python train.py --encoder_norm_position="pre" --encoder_width=160 --decoder_activation="silu" --decoder_parallel_block=false --epochs=2.4
Rows from block 8 of the text decoder, named by matrix and row number. Rows with one number belong to one attention dimension. Each number is 128 + 24 x the weight over its row's rms, rounded and kept within 0 to 255. All counts start at 0. Numbers have three digits each. After the name is the row's rms in percent of the matrix's.
# q: attention query (decoder.blocks.8.attn.q.weight, 256x256), inputs 192-255
# k: attention key (decoder.blocks.8.attn.k.weight, 256x256), inputs 192-255
q.110 074:129087162175101132152145125117117150138119116127087195116111118135135117134120120127085128117107125139154131122127126142128113129159145149107106100080134172141134132130110152117129098157099110
k.110 068:090152161116153142081166126129132117143134118126101118065136137169128115146119129115107157147188101149148111123144097125123118176142133170137122135145098116111163129096107143098115135104131129
q.111 089:129047106153132115133122109142155083115149160168090158118126158119159171120115154129109071103146144169133162112152108119098169153136162159128128119134158092160182126106133171134120114145084116
k.111 089:147099132116143107128103119153152096135157182155103114078130133170160125139141150090105132129114092125118155074140129125148111143138144083104115161118117074116150114125129092112140153110136109
q.112 106:168148155091125122101128134154122118090140144120125103116123147159088153109144129135190102148148127161166122108128104145101145145094121155170103087146150103179161124105104103091122110125139125
k.112 097:138127149128081139178102166115153120145111143098153168099150152101147124153073155133094145104145137115145103130124180091129131088154138100099137159083108123097097128120161120172153142122102144
q.113 083:112063100148090103152105110142169098153140155173101153112116139098143188101117156130111080096126161145092186115166098147108135131095130142134153128157143086141147145123142165098110113138114135
k.113 086:147099101115155091117101097120182137133165178111138084161129124159147124115149147083152129100087099126105175088157144109143109150133129105107096129126126086101119071120155097130142116102132104
q.114 073:137092143116100106152103108165133118142130143142110131075120151109134156100119158124127085136137110145134167103166081142080147138107127170144161121162155073186128113124125142073153122124149108
k.114 073:136095154129117091155079110141172149152147173096132137125142133155150137149084133072107145104107096132123145083145150095134110121145129111101124151141120109103124089110175123125145105147111086
q.115 090:128115109155181133130105160134178089091117107137139086096138163114143148132058144151097096123138144146139128128111155104092125141116117119133145142145113124137129117090124173169151129145126090
k.115 082:157084100159153110155124132139135121098156163163136125167103091064126120125162135104118082114085175138103140095087128125138133125138126118132131069078144122138127154141092096134154093147100122
q.116 088:109088143154106110145163103133141119137137120173065141098146117132160084104098112117076136150117124123127146106140137119143126080173140097113129142124139140136132162149130166111160115152136118
k.116 084:122092112143156146110062114147124145121144190076126109101132137131125152106157118096114089115117107155138173100133156103092157139128128099161093107121144110123173127125091102140147093146139072
q.117 082:085060130145078113181101101133133117204143146158115178108113123086144151109120151116105085121124150156085175131175094158124130124104136133113147141133134095138117152140132118091097119143118153
k.117 086:138146131110154105090120078093148157148141135116121123159142118176141125133135126104139190111094092108100146140170115114160095184132105130123138152168101119112135068121175141090134124133135117
q.118 087:130088150182094101149149123122145159138099130157087185120115094095143132148124124127090133120099161141129142109134128150160117136166133168121111099105135151152132138144130151097154084156099117
k.118 073:103149120119172129075135132125161125155145125115129113100139163165137109151138165088126138147158096132129127110154094108141125149127136142120096148132107119101135096105146121107120167073156119
q.119 091:106078150163085117170137092123106099150131139133086162099139121121156102111102131086092140111094116103127178110159114146131116094145137095115129141116129154116115173138116177092175135154134118
k.119 089:102132137123132132102101117119134157145153147105128099122145149190125140127161128078134118122147086156136152108149113124077131167127129164134129112185102108113156081091146128118131093153116083
q.120 087:140124133106157125145096152146143086109130111138152103080105158122142153124060146142107093115143120124154122113138115111083142170102116133135166140161117093150125107094142188127167146147141094
k.120 085:156080102166151121180105115154149127113185164120124134162122121084129120141126116090101121102106161137116123067097156115141111099147125119145137099102164135138161146129082112111159097158083094
q.121 087:118098082140125148108140112138136058109136138172110076126178179147137178094152139140121071130148149146113164160132150110086127108094114100147127131162138106137176148082126153143092138125117126
k.121 087:150113129109099115162089145145111126141140174134127113115113113131139127071164137139142108108086125116128191112151161146113107122145142068088124137088107080124099135135107108170155121151124093
q.122 082:110107131170169126150111172118167129136119091157146130079127133097141123154077126137081144092113144129135124121111136126132094136142122128101157156109099130125105102111133173157184130128122081
k.122 078:123105110170210091085148097131151155105120114152123113172115090096129128133138131119114101142102173148090117113087087126166140158132114149152151092128144156129149122117131115075125091129140145
q.123 085:151141152117185147122140136147132085076143119152118100103124166162130087125063119139113120145142089126181098118132142115105147145140153097131143142122152146124159120093132187149158152145138110
k.123 092:135108128165137177163081155153094113099129135116121136113133118096119124133117103150090094117122154137197133127074159139100124087138134118148122110087160154150169185132044131136137122173091118
q.124 083:144093117121165103134097143147170080095149133161136114092117167100150161118048145131093073103133137147156142101149105122091153160112129134132173118149135098160145121104135202136163141144133109
k.124 080:160076110173178123163086109157159129114165171120135126153129129087129124129148152090097108105099147131113142064101135109133122120135127105147127108099159109137157134113107092113161076151100104
q.125 099:118119150161131111127139137115178155136132123145093143111125128111120113135102099149143122131124180187138092133109144149157116103151133137130089113104144156151142148136106109144101101147119148
k.125 094:159146111142165135066109122094147117098079112111178146131149119063128121143137140147106109128110173114101119162099122080158162145134132135159119109097126150121110158133140118139133134092158195
q.126 090:105136143173136140150130142118146136105108081130110108093148139120154088147054120113093165121116126116148113122125155100125097091165113106115137154124118163125110143125124185144177133137161089
k.126 090:124111101165149120084114136127128146098167141099140109144111136098125131112173121109121060118136153165119151110119124104092155139138141175155112048115152148139150136121077122139119093137121097
q.127 098:137138121132146153133118135139101059106120116108148097099153164159140139106109163134120106109139104120143160146160138109073110152104131121125135139131118109114144118066118168130134162119129086
k.127 087:134097151126099107183152145144090110139165172155094127097112116163129128115141106135126106125126118146158143104124139169089099110153129142084166104139100086157122128123111113140142098185089098
q.128 119:109141102074128112120130138124129105126140140153137099128115134176144121146175147102148135150117111081110106124168107121098134142096117118128124132171139106136118133107195127129116133119144138
k.128 164:130126166135114143143127136106125172134142084089131141138106129106152102182084104129122130083126156139133065130103132083135119088147128146120150113109110135128137095147106111170155102147112114
q.129 103:110144140139128120147119123131112123115104115108165093124148119106147093133110128124086141129133136105133113152085110108141113117148125089106111154081097129134078126131092144160163136141163109
k.129 109:129169127109110105109123162121108105106121155161133133112156138162163102123161158153090157109112156083160113105124076150158129115158172106112156130104119118139141144137152149107143150150152120
q.130 126:137133154138145149155124128150126165113098105118157136152143070094139133107109115118138135127153129088077109114124126099186150165129122154092126146116133119098109121155150102133142134112135152
k.130 115:141169146141166106097132154094116159150119148137149146159143093102162102140116101149125150089112173059113108134096112103179128134137151156094172120106087141124087105154147107151162147128098158
q.131 098:107117164122123132163127101126123119163163125120110158140114101162115084121077120107150131111085070135124126085137101136136117154158108130158138098135088105130136144100090147147129160148131102
k.131 126:109104077163145134134165114114114096139136122123121156139147118097135151108121125137143112143103114114141169146134138130100165153127157099114148100151134140106115115104152097161135120121085145
q.132 118:151133124154163130101086138102131143130117152087177114148131112111120160106132089143122113109134154147136120128078124158135157127112146152127105108097149102127070066156113071132147108107135122
k.132 144:135119165117154162159095109146136144142098095098164090095145146153099143141153138116135156112146107135099135168114131119127108105143100112147074165118148105125106129106122168128133117101166138
q.133 097:100128159113157138138163120169147116142119126143103125113140116140118135130114151116158175141146104079117140116148115102118136125158109110116150164152140105115144136101153175144131135106138151
k.133 091:107146098105092114096126173161157116129115181162111144109125120133132137121120147166083113136159145135092124095159110127155133144110114168129179143132135125123184153130116099114130123168104104
q.134 106:120126129099098104157146117149132116124127161167099166122100114127124117129155149101106111174122141146124111114177148143151129141116133141126117106086133162130168178125097095093072095171112163
k.134 118:120148123141109109123160151106121186150185106124116157133103126071129105168108100104137138127152134126139082100144149100136132137135126196122159115104086133111131106176088086140100136128090121
q.135 094:112148093111122104129158109094106127129165116157107170168097126152131087132141127159101136150139141131120114138164128122174100126146153149112112125104092181124137168134136152100065137158111141
k.135 137:095070131141132141162150093122117112107119113130130112152125138130106147096125139103174114174119089156128158157143159144118147158095133083134079138178159124105114105111169129134114136120155115
q.136 101:104146165117107134120112094095125123109087129155131103093154121151128114129125121113173169135093140134128124133127117124069133126145091122159115139153127102113122152094093150154151129167196131
k.136 114:136163155137107148151151122130107119167114109123126161133135123115105131160153134120136183120127135109095109164118143110149110087141125085149106138120128155114121155117169136110136083109105120
q.137 107:161120096129180136142139168179120120154135116090122150165090144092127144115112123146104065132134129120152118100114128130176143124097150113127160111138150141158154122156144105117112154108079145
k.137 110:119121131137135087097169135120155163135158156120145165113100109068162123139102123115118120116113118107145107110155113111148145165137145160084218111120112101131101076150119073144166149123112151
q.138 103:126117147139076118112130108091147106107121182146131136097156110131127138132144131116141177110109169156097130137126097144103125119177111173146096127104107106143089135115107137118156068143137128
k.138 134:125103077108108145153140122169142094111131152156100129126151158151102145113140159131137154145168132148108143124145111155126121109130111141154073157131137111150163175138096154083094118124113135
q.139 101:112105113089084078111170098140128125087125140150101178120093102125136134114135160147148152165118121174137135131172145134131127125146152103124144115109108133118138171125126138134094115155145122
k.139 122:111108135111125152157124114127138104092122107151119089141141153153093116107128150125162100166110135170153120145136141158084150144085120105178073130158166135157169127118120142119066143143177122
q.140 105:140165159162163142119121159148110119159131156128131090144145105146135126108107086131129098111128166088135120105084088145142129131130094144127122130155125128156103111131123126107182123139123116
k.140 123:156147114120124102104140150142136117150113168140123161125130110126166119158140126122100168106146119076093132102123097121175093091156133140079157145088102116113113136138126119121163099104088134
q.141 111:145147128159170179139060153107148134167135118127176087147172181133103128146134103130086116071151128097105133147096104125114109127124130154109102164110139110100109066138125136131134142067092147
k.141 110:143111117147140092105127122123110136152081154108137133096134122117164144096129115141123131124115128123090193133123121121153129120163165124078124139123127129107078137109175132165194123111123115
q.142 099:172123130128148157130076144110179122152150107131160067114133214143118126152161147149081106096147106113122134153107100135082085126107172144113089147118141112131108067116124139123110146098111141
k.142 098:150117118132146087095111119129124091111082143137137116100122120158161153067127141165111102149084133130124203136121102158135130155138191099098124129160137133125098135091178153146181134134160113
q.143 116:138162173096097096103158115125106111117131155147108117099099103183155115109127121121132141143118156131152106113100097165120115109131127118158118127140143126171124152128114130095164091184148117
k.143 097:145159116105117139100145139119129123146133161156105142128141145133123099189180128112119186122133158121127082124110122126149101048145132103142124130068128113152147156157104110126099078109117128
q.144 106:150133143092107116112124115111139104131162156152118099099106150172136129129149091118130148131125155131113110116102100156095089075143140125139075140121157132149125145143097148102137085144124125
k.144 088:112129128122129126105115128107117136172132182130134125101155133109113112174173146111108152126085146140134131133141110133130128091142117088154115121082137107154120159129087109156142089116159120
q.145 090:151145149091111124130116150118147112153150163139126112078109139138126135160126089120118132128143149118084108123083088145127086099117144152147083139118144132155126151167087138104154103122108136
k.145 077:094107134137154111114098133119133138165106150138141099100150127121127131152155149111096124146086133143125173125145102137143118128118122078128110130095129104137116137098116113163156124105194101
q.146 073:160119173120112097125116132124167106129189150155127103104107156154137116148158126085121139118110112128143098101092098151084107093135129128112129121131121116143135088130103154095133106123152104
k.146 074:146097102114135108100114132152148054106124193149117099131124120178143151109170155126106103144098143124165168112125087147115133135134181080127140122134138113169141138091130166107116113139171142
q.147 084:139127099172137136149123128175096145108073100117125173149140127089136138095111177125115105121095126127175157120110160126140188158121110108107188118128089123108132110097153132147146159147136125
k.147 071:162166100130137122113157132167138123095111128119114154145110131151146138092115125134141143140180127129114107112116136128141129126147112164122138139143118118118139118161182144080113112125080138
q.148 093:113100099154117129153088159169134160115124088107127131110122152041101164148130178136100107138161107147137142103130165090118158161115129162126142122152096124121154132106112126155144159109119080
k.148 081:140117150132138134136159118126157119115137162150124135131147173138153142147131138096119074117136100136119118093136068154091145137120112135120116112142133075128140118130147134094103105118118139
q.149 097:104112109164154129140111130151100175101092101106130169122137134051120154137097151125123105140129123157155122095098157101121207155108092153155170109168110122124151140102123106171159151143149110
k.149 085:164146136133125138133153114142165120120131119142091163139123143153146155138124138118127140100159111104114112095121102135138138136142131152124146135141127120107172092165181167067058110127065137
q.150 083:119094142120147136137119148120149121130142112089132117090122205083101128177105172137089112125116078184157114138127144107100125107113143113170153135135148117123141115109110133150128165130140113
k.150 079:141086110118112129120121107137158087113139159147110127139114154156116157118147155152098063127099126133150180110145074159099158127130160088160104105131140104171155168131133151094108129127126157
q.151 096:137103111170164147132086167110162115162110191118167150132152109074129147149123077154112111090086142111088140141065073136111130126144114156144123114109136105126090092144102126141152118091104153
k.151 099:171124122142139092114091142160126101121061138128127122097107095135158155059117139180094110132125144124092199127133113139179120172138152141080126153148125156110115126108169151131164143134142116
q.152 098:140105137110119139133131148146145136117153065113122096100124203122099144151151199132108108136176094169155132130190159110133093129119169118109131149138114140142155129104128152141094172114115087
k.152 087:109104123121131140124159107105140112115151164152139131137152170128123128149145143103124082136100105144148126102136071155068155111126123104156106100138135078171126145115110113125136103113135130
q.153 102:119124123177149139153115152164103157107078110124142169105137120069130134129096156120108101131112124124163125102083145106123202156113100159140180106150117119128132123105119118169182159140145098
k.153 095:176157147135125136129150131163160109109099104155091157129111130158149149129124153112116145124152108104106143091120114132155115128146135135103134145140126129106169101160187170071092108111091141
q.154 103:163129119137085095111138094126113118104108151138106136110114120143157142107160105116150161126079176132141139131096148157092151104127122076133117120125127140110131139119129151113168073165142132
k.154 074:109127095115104154102092140138137127124149174109125116117150136135093129134182141145106133119139146163173108127146134108108126123151093146162112123080118127171150147146052113131099104147134147
q.155 091:124113127151145140133156132156102149107133074119109100137141162138123127114120168139120095127135105139177160128169177120140121126129130091095167144159110137136150119100158156134119174142122088
k.155 073:150104096116147088106164118146129098109117160172129140130121172145142102100123111118136134138112104114117153115117106154117120104127129101124116129154137087138104160112172144091176131094108100
q.156 092:117122122183175144145132144159099145107086103107128148144151110090133131112092146141123090118107117119177150112116152120150175146130106125110188113155109123141135110103147126161162168144124099
k.156 095:177150115135145088116163137176141108121090129157108148140110126137155130099110129139130149133142116090096154112115114136170115124139133131099145150153128127105121125135209160083151131101088126
q.157 105:106126128169162138149125152161111158117089122115134172125146117067124132128075155126106087134109111133159131101089140103148188157118102152137181105152115112149134128116125097167172163139130109
k.157 098:183157133138140102123165132169150118124098119154096166139105133136157139127112135126121152121135115074089139104107117128167120116137140130105145145145116136103143113153204164079120120102082126
q.158 102:130104112156166147125131133114152125130124123104150119147148186109121119128130163157099103100111104147163149156131139112111134135146144101109156139128133101117123081085146119140121155127135135
k.158 087:168121095133146072089132126162137091103094142131119151115108122139153147059114119179111137133114135132117180126116111144159140130169167108113139144156122147129108154102181169107176133130114109
q.159 077:169162140153146118124140114140102132113109162147134144144134099144171126084129081120150104113069164110163152109078129167115154147112105098113137109141117122137138125115124127129191101171135147
k.159 073:142150108135150085091117139165117117121095167113127158088110109126148116084132103149122187127146163126089135123117156119173115092156088151113144150115106157093110160112152139111176117117126094
q.160 108:117062089119083112120148134134154120116167157134093133120136184116127134142123136115127117124086102174126159111151153106134140081146133092151127112130161135148148139146131155128140134122106107
k.160 092:123124129102107136152117113097114127121188101125134065116114131122112147127089093111166133136160118160141112130113179135079130137098099161148110129154135118120143110139092145133099151149158145
q.161 114:127142153128126169133111118134112148123097103113122064122128093191114146103133160131173112127191149145130112154107124151087114151123088161154135136153147148122136143098123137101090111189160166
k.161 113:068107123158130194165146141099107119141122103111135140148142136103091113152127103104152167126149134134099126176115165110110091069137119115148113148108162140095096143100118112158171150111110117
q.162 081:122165132152105156105139128085112120102079080139134114126142144153125117116138151160162162136162143111118164169153149149094109114126140176115122161139150153042110122131179112113089143154161142
k.162 090:150113144124145137138109114132094133115158067108136109134109106126138145130110083121147096108166108156157128151100187104103108146129090157127148110139084124146103130118098139154115147116120132
q.163 133:154140144124132105114123093125133165107138113178131132153102045179150104090137063152159141142086117093113130117132127156183108163134155116091089121155092154124114112138160137095124117146142118
k.163 110:140124116128135122097085108125145108104088141145133100142158101182136138102160121176111113148103173134148133144101089177138144118137128118141091118123136133173118127109126136113118074135166139
q.164 106:137133116104110127145124159127105076142150129114108127134110155140104107134162167141082103122149132166165126158157126149121087115115153133144111122092135129178163143115088112082097123132095108
k.164 090:102095072156123108119137131124166131091111135110137115114118133079124159101071144141128146136151143147109097138124161110155132136137103149123140140140145121101109100132103114159171129158119120
q.165 115:101140171119100141142102123088145147122156104101151080115169174158152129158094112085184139100110097141127122120133166102065130102119119082098127143135135117096143101128125126180131149089133107
k.165 123:135176143085091145133135126105107163168154111109125150129143150125132071194145123077140186106122074088122099128130149061118105091131160106114137135085099135101108158171114132145136143093109159
q.166 112:135127100119136087075184099163120122121152127168082144166094075170157120084140133155168132165161123107118172125174132137142111138142119118095139128161108160115134178120170168106077128115130150
k.166 129:117125147125127145136138115130112102109125117163111074168137131196110126076141148120179079174122107140161141128142128181101138161074142095146105120190174161154161133112154135104067154154170119
q.167 128:109102108113136106104191112152106122138151099139076156125086097120144122128135123155142115178118103132154145118168142115160122123143148078139165093181113148159173177118135149142097151132151118
k.167 110:087156128134148108119153129110143143107148122156129133158109114101130114139087113121147116138111156135141071119129149150105131162061082136153176099158135143114159130122114089111113137164127123
q.168 105:127189169138158147139118143111091133139112146098161112119138120109131137148089119122111130097137156092131103127072132120128156158107089157160142149143128126143111089152121100105197130163130116
k.168 117:161112143121132157149082112168129118107097107105132112128135143168102136120156154126118151117171127138115138128113133125125117117141094134158066158111134112131156138117131179081107110124159118
q.169 106:126084081113096104097144107135167122101128133153110148136124114140128123110169139150152136154134126160115153145155126142118106104152159107099111123093133145100134177108123147143070106097125149
k.169 125:108145158144143128144147135117123128170110089159124137144123116106129104147130121105127125153068089108115128133121166103143133124109154080120129124145123175104103115100167114152132146097125094
q.170 115:142172158161176164161099149123107143161124113106157099138151154114119135141094112106107122087121143088131110118082118116143139149108102148133134141141123103138115065148130118135182150124116121
k.170 120:155144119126115106091119138128133140138144167110138150088128108120162148144138121150095145092149149091115130103139069124150116124167121176101166125085084091148111124146099120112156102128113152
q.171 104:120074123184136132134157136131149116109111149124113133111142088097096158129096128112168113142124122164157157102130136136114139150127097152156145098162147123155136141080097151150161122130124110
k.171 102:110120098150114130131146132172146141149177157143100159109098116098095146142129121115100132147156117151133101090151125139113136126165082194165151116123120121144164157119056103069119109138099129
q.172 105:139163141105137170143082152094145129168151101115160079128152217158132113157140118117077119070144125103109109158103113111110102106099150124114087170094134124112114078157129112128118141077101157
k.172 103:170148147114135101100119138107121150151081144103166135108133144133166101135126121138127143100096137109100146125098114111155109104130168098090117144098123138105078137129193148177196134101117107
q.173 103:118128111115105146152118114115119142128117095107122184107130173077128116177125154128096165124120110119118107151136170077133153109112133106147150147105122129109138122176145116124112143114124150
k.173 115:122112149119146135159117110133128119098113090119136099140115135137113138077103156136156092146106128143154148150148148137108148191081133096149108130184161141131141111124170157125117171144176129
q.174 090:124147122103076113128148104146071128107096103135113195106101144106126132127117157134136149148097142136128120144140157126155145107103129074160162133130120148109138173151148139131143121164133123
k.174 090:099119152119124156143098105122137111111161110127135080132142140152107127126154144117139086151096131146183111156154116137078142140096115100173087107143159111178155114114116122116090141138190150
q.175 096:151108130119118160135097142087175120142146116117151096117144186113093127165150137151085145093169123137079137187135131112127067114143175151124083172073152113119126100142106145126109129065086142
k.175 092:084092134156152126115086130127113142138105146112149107101146123113112131107143136126092087145097115169137189121131129132110162145136112093128096116111125109128091140081116109172172136114188092
q.176 086:138105105128112142142104133098164132156092156098152188102146156063121160170147108141103156088112163154079131166107136114121136137119132132160113121070128110092119108167116123157136098063094175
k.176 091:103112142137124161139056129124129135130132139089152102099131116135111153107137137152105072149122144167145141138159130121099159175124089147150099116115124136143135117116076112151101137157167145
q.177 085:148111114118104149138084147115161143147131118101148139109137179075104165177151132128103138094159143162076116152119131102142113127129149153133088139085116127101134121158119130150099110057090152
k.177 079:106087146128131158148074121112137121136146146125153096115155139152115144125141148112116055139103110160153148125161095135088146179097114122148086117123126111150128115091081119136119141137173121
q.178 116:145170140132096116130155109150084136106081153151104166104125084131148137107113109115166140143084165109137126108079134154119169127107094106151148112142135143124137155143124132121196095183126123
k.178 078:111127134124118167129104122154123132133134145113114134113143133131104123167162144105110155134164137159131105119158146102122111089155048144151117134069118108133160135160072100114087100107126132
q.179 103:125112148095087123121167107122114120110165082120091101102114200172123113153149174106112137142147110168174134143186178112119104096125145078115125150133126149136159138116147156126094137148135113
k.179 090:108132117100116138124137111095123131125170160138145127141140171124104095155154123114137105140093113137165096124133105143066145104100101095186105099117138091170135162136092112137133119122130126
q.180 108:111116136155120125145132114144111136117072144128112185104131113089130122128088147121117139133061118127162129118089148125102194118124089100163178112133141117110128121115112119161204139171141111
k.180 082:156155139139100143138138132174139131113113123119091175128098122113116153133146162142091133128154115113107137108142125118161125114168123139134118129102108144127164144205139144083074096132101154
q.181 086:104139141153152115139148141168087152116093134107116170115127093096144133123071133119124097140097136123179121089087141117150200135115095131141187104165110135154131145125124114151189134165137096
k.181 084:180148121115138118117155140170152095114103132161099153148104133148145119141135142107128162125145126067104126098111117138149106109128132129112127142137125119111153118159192161068104114098087142
q.182 090:144105117174177165132068168114151127152105162124169144128171122088132134148109089149097100092097130101103132145057102122111146130138113164126132120111138105109112083120112128144157146097110155
k.182 104:176121132129132094110099125163138091126065124133115132102107096156156155065116136170094115132118130117093202114136114133185114163154173128090126157145121155104125127109172176113150149125131118
q.183 107:115082097140130147149086150136138142143116096109139149097133197053091160168122161127087103121141096175110138132145142098115132128117131159149128129122127137090126143124115132171111171077120122
k.183 079:145113169129109134146128115111143132129155154128137148121127158138138154117123149133107046129104104127119138114153075159104152169111158127139096111143137110143139132137144127116106135133107142
q.184 098:134102107167171141127089165104163113170112189110165144126157114075121150145118078155109103088083144130090138144062078133111127123144114164148128105111131103138096096145102120149147112080103151
k.184 105:179125135137133088110092141145133094123074142124130125106110100151158152060117136175105097134115138116101192127129109151171125168136175133082118146151131153114116125105172154125156140142137126
q.185 090:126134130154136133147135119166084162076088074117109132146139138131132127111102190121124100137133108142194153111139183117146175150113121106104180123156104124135159127091162136144140160174142100
k.185 091:146148099130137121124179116145149137128129123150115151155124151132129108141131113112144161126140110098113102118112112128125116092134113129148133128145126100127136130150162132072111116096079125
q.186 089:142111131078070102118129116108156103142154151128119137085095162141121132154156126114127156122130139165100118136133112131102096097132149127158088135103123134125128157156095140112105085113125143
k.186 103:099108139120113163135099126099125130132166165111148113122147140131100125146164140120115084136105137158157108133147102135077151128114120122158091105093130115164138135124055093152106110146160132
q.187 085:123115142068076118134146126104162101148156132114111131077106178126109127186130140130106157127149116162101116156144128100131078097126156116165099156098135138132128155169102140115114120114108126
k.187 099:097106138119120147142106133108115124128156156128153112136143149118105123140153137112110065147088116148149134129148095144085154148085116101156088099112128113165133142118082105140120130135169131
q.188 085:114113115170162137133141113160095166108098086109121138144143157093122142115111155125126089130119112155178152111144180115136173150112104107115170117168118136118155139090151120170132158149146111
k.188 072:161143098131144098108167113147143124112124130132116164132112147130146128111118110147128159116144123114107122115116116144130133114154108155130147129153132108115139142141176157081120119113071122
q.189 091:144130144104103120118120133092163101168147182132136136088119138123130126162148077118120160107103157133075108141087087139108102096132133136158087128088138124129113130168089132122142084104112166
k.189 091:111111131112124143125063132121120118135127143112136094099136100143113142112152150139097094150108147158153156133161117140112132171127119118134101116103132132150138135113077126151123132151182133
q.190 079:158134147123099114120112129096146113152135184129138142104125113117145135148143072123131161106097155103084116149075093142114109103144120125139095135089124133128103120177108128101160077119116146
k.190 072:116102131100121131121057142151131087126111167140133087103143103145126146103147154138093111139124144153142165131164142120123110160116109112113099155091129146138131133100082146145140137141174124
q.191 090:141139136148129116119117146114151122151123195126143155129132081095152145143127060133137143108103159099080110126058085141127138129142105156144112127120122122146105121166110118112165083117119133
k.191 070:157121135120139113111075152174134082121077164151118110108127090156148149103143156140103140136148137124111161124140140125177096160134127126085115160105131154106128114101125156119135133129157108
q.192 128:126143092164147116096139134098091132147135131106121149112113070100143126123138110144120169128075134107128143136102163126172115156138128150116173095135093194107138164138122120143140137161106136
k.192 115:160163119095114092094116111175146159110146131151133090151092123144164158110108140121126106157158131127155138139173198125090109148103082078093157138132133096150155120163136140118089147124136132
q.193 121:134187115146128117093129152112117139115167152103121149173110111115156135101133139138139168096117143092134146133124156112130123164126134140104157101123102164116139156147126160134115141158073103
k.193 120:131133129086098084083142119142138123162137144119107124087094110149155136126134120125128136178121091101105118120178158125130131094098137085124131137131152126119134142140149116124086166131168136
q.194 118:138152130140120099090119132123139144100183129089118123141111138123179138113108142106092154079136140126144176109145157097119103155143117132117155126118114109133146123127113179120152166140108071
k.194 118:137118112116113124103123102133108104148116150104123152129095078134125141106141104120132168158097104096104120124118103143156147106123128113139127103119151139106097158113131123140158090151147161
q.195 123:131092093152142177135097094112105140134124117135131126105127099129059125164172090106136135183097113140111120091095127150145139121118127171169101100148152149122127150119103060123151095110144170
k.195 133:163144148130129111144121144159150138118152099149129102176126137131138132112085145150142079100162141135136163121164161142136087156122113108113158125137112109152152104122146155116091173097112094
q.196 108:119151113140175144106147154135142156151037097147163108148139164123112120134147140183129134126155138115135091166107089146127130082139147097144149184131160151096114121089163121150097113105158157
k.196 100:086111178128113147175128137122140165151163130129132113105156189144122089159141142126158103121149131173133096154130129101088151122147118127124129152148119110140160103130133103114119147123104117
q.197 116:107144124108119103118155168157153117161103126141094150144120127119156114091101144195113168135164125095135078163141150082141148113139129095091164170106126144117123164157148123153092131154089175
k.197 122:143155144119116138116112163125152167140133163101147132100143104116127138161149122106159118142103111121158101115109126094085180133102132125155127074145139155142127146134117117135147088141115116
q.198 093:125144124112144138153141145130140130167129128149153135176120196121087117138136159174149145085157120123106131154146109150129118099143172113123145182112158119089125117132141120176088136113116137
k.198 101:117113147159192164147104171149108146152144105108141094098121125095100121161166131150118113122146164161146112154100152085111128139163128132153121133125131145163129145117101128119131126119118137
q.199 108:118119127089085157135120084144114103064141124118115124113130131169115126119141136101144107160122131135165118108186157092133154157136128120131111141131157144147175148149143141097109116181128169
k.199 126:152099120161144090113122132136121140155131149126127138119134101107197121115110107144113107111122157120097145101125112131182149142146133146071122102107093136137091143152134106141130148108130151
q.200 102:140129109106136131115137144134170143170122157163146140170117158102102125115140144195123136122161134079108099133136110130137143106142133126100165169097132111112084146178140089168090132111127193
k.200 100:113193144121162156135123163134089163117130116126145093142130120099107133175148113117156130133105128118161068138099123112061141149083090129172144101165131157165164127127114141096112077168121099
q.201 105:167114152102103101154106105130136122133188128137104124124103133162129129162130122083143157138117109150140137067129153135116112147122113138131089112129118084150139117137107120084157110105127108
k.201 122:167096129119100107130141126120135116137157111148105125145089112132138143097131142147156099093108137147116201142173147168152077117103187108123119129149153142110159136134156131108124137127111123
q.202 092:105088117139049146152143102142108099100163155125070159123126127147107147126142114097134116189126119144134124111140181106099171116103125138140112102123132148117184163127138097096131087164077139
k.202 093:191118155149119116133100139150142156134159117090133105143124089130142145094087126156133105112123116133130160104127107126149132147122146107140145079141124158141113150108147144121151140159119099
q.203 113:148127138112156133125112148138156126137115117125163112140118196105102129131138188137127113076150150156139137132128076147133116130145141134139116155099137089133097095117120146150106147084153112
k.203 104:121126119128133155154141149115124106141112125161105134091145165129103105166164134131124136128124147159143126148109152124111106102161135150124088171111123124152161123143099131123121100103115135
q.204 091:120127109121106177139135113145140135133127119129119140145118130134068140134161152153132116164136117108170118102177139114121145139136152132154157144137154139139143144132134089115093115152099168
k.204 103:141115129160154111105111156131124158161138148134135109170145095109159133124148106155146084122095134139134148143125135122133154176119137105119144074152105146144123116144162112130113141132109135
q.205 097:093144148099164122131132115111132139131139100130161110122125160151144098155128135123136098118151128149102120146144086140143113110154170134105075141147147123145139104124124158167109159098155114
k.205 090:087097118141137107146149139097112070131126140133128152077141156127143111136130111108110121140124140154131134117125144132134129110141149182109072172107126129131113117137111126137129195066130135
q.206 102:132125129120172119112119110134089121180160139137130171114112086115123113150108055117109127145133116120100120112119113118156129137122108122165141089115111092127109097146096126131145158096122124
k.206 099:119118130125113135120154145089123058087122119153124113138153118141109098107143139147124123096167138135128181151139119124114096151124124148137131136111133103098142107093126130137133163106116109
q.207 078:101097139135079113146134132131140112140152164154096149104136068127117157132123072117132136179106111128096120127116168112106151120091091173123124099124075120116102121150122070101147087124099143
k.207 092:165178152133126165143133154155133130101105105118139103162129126131103143108081140145138099110125129119133121127107089144117099127086119110180159096161157143153164144075142157130134110175121089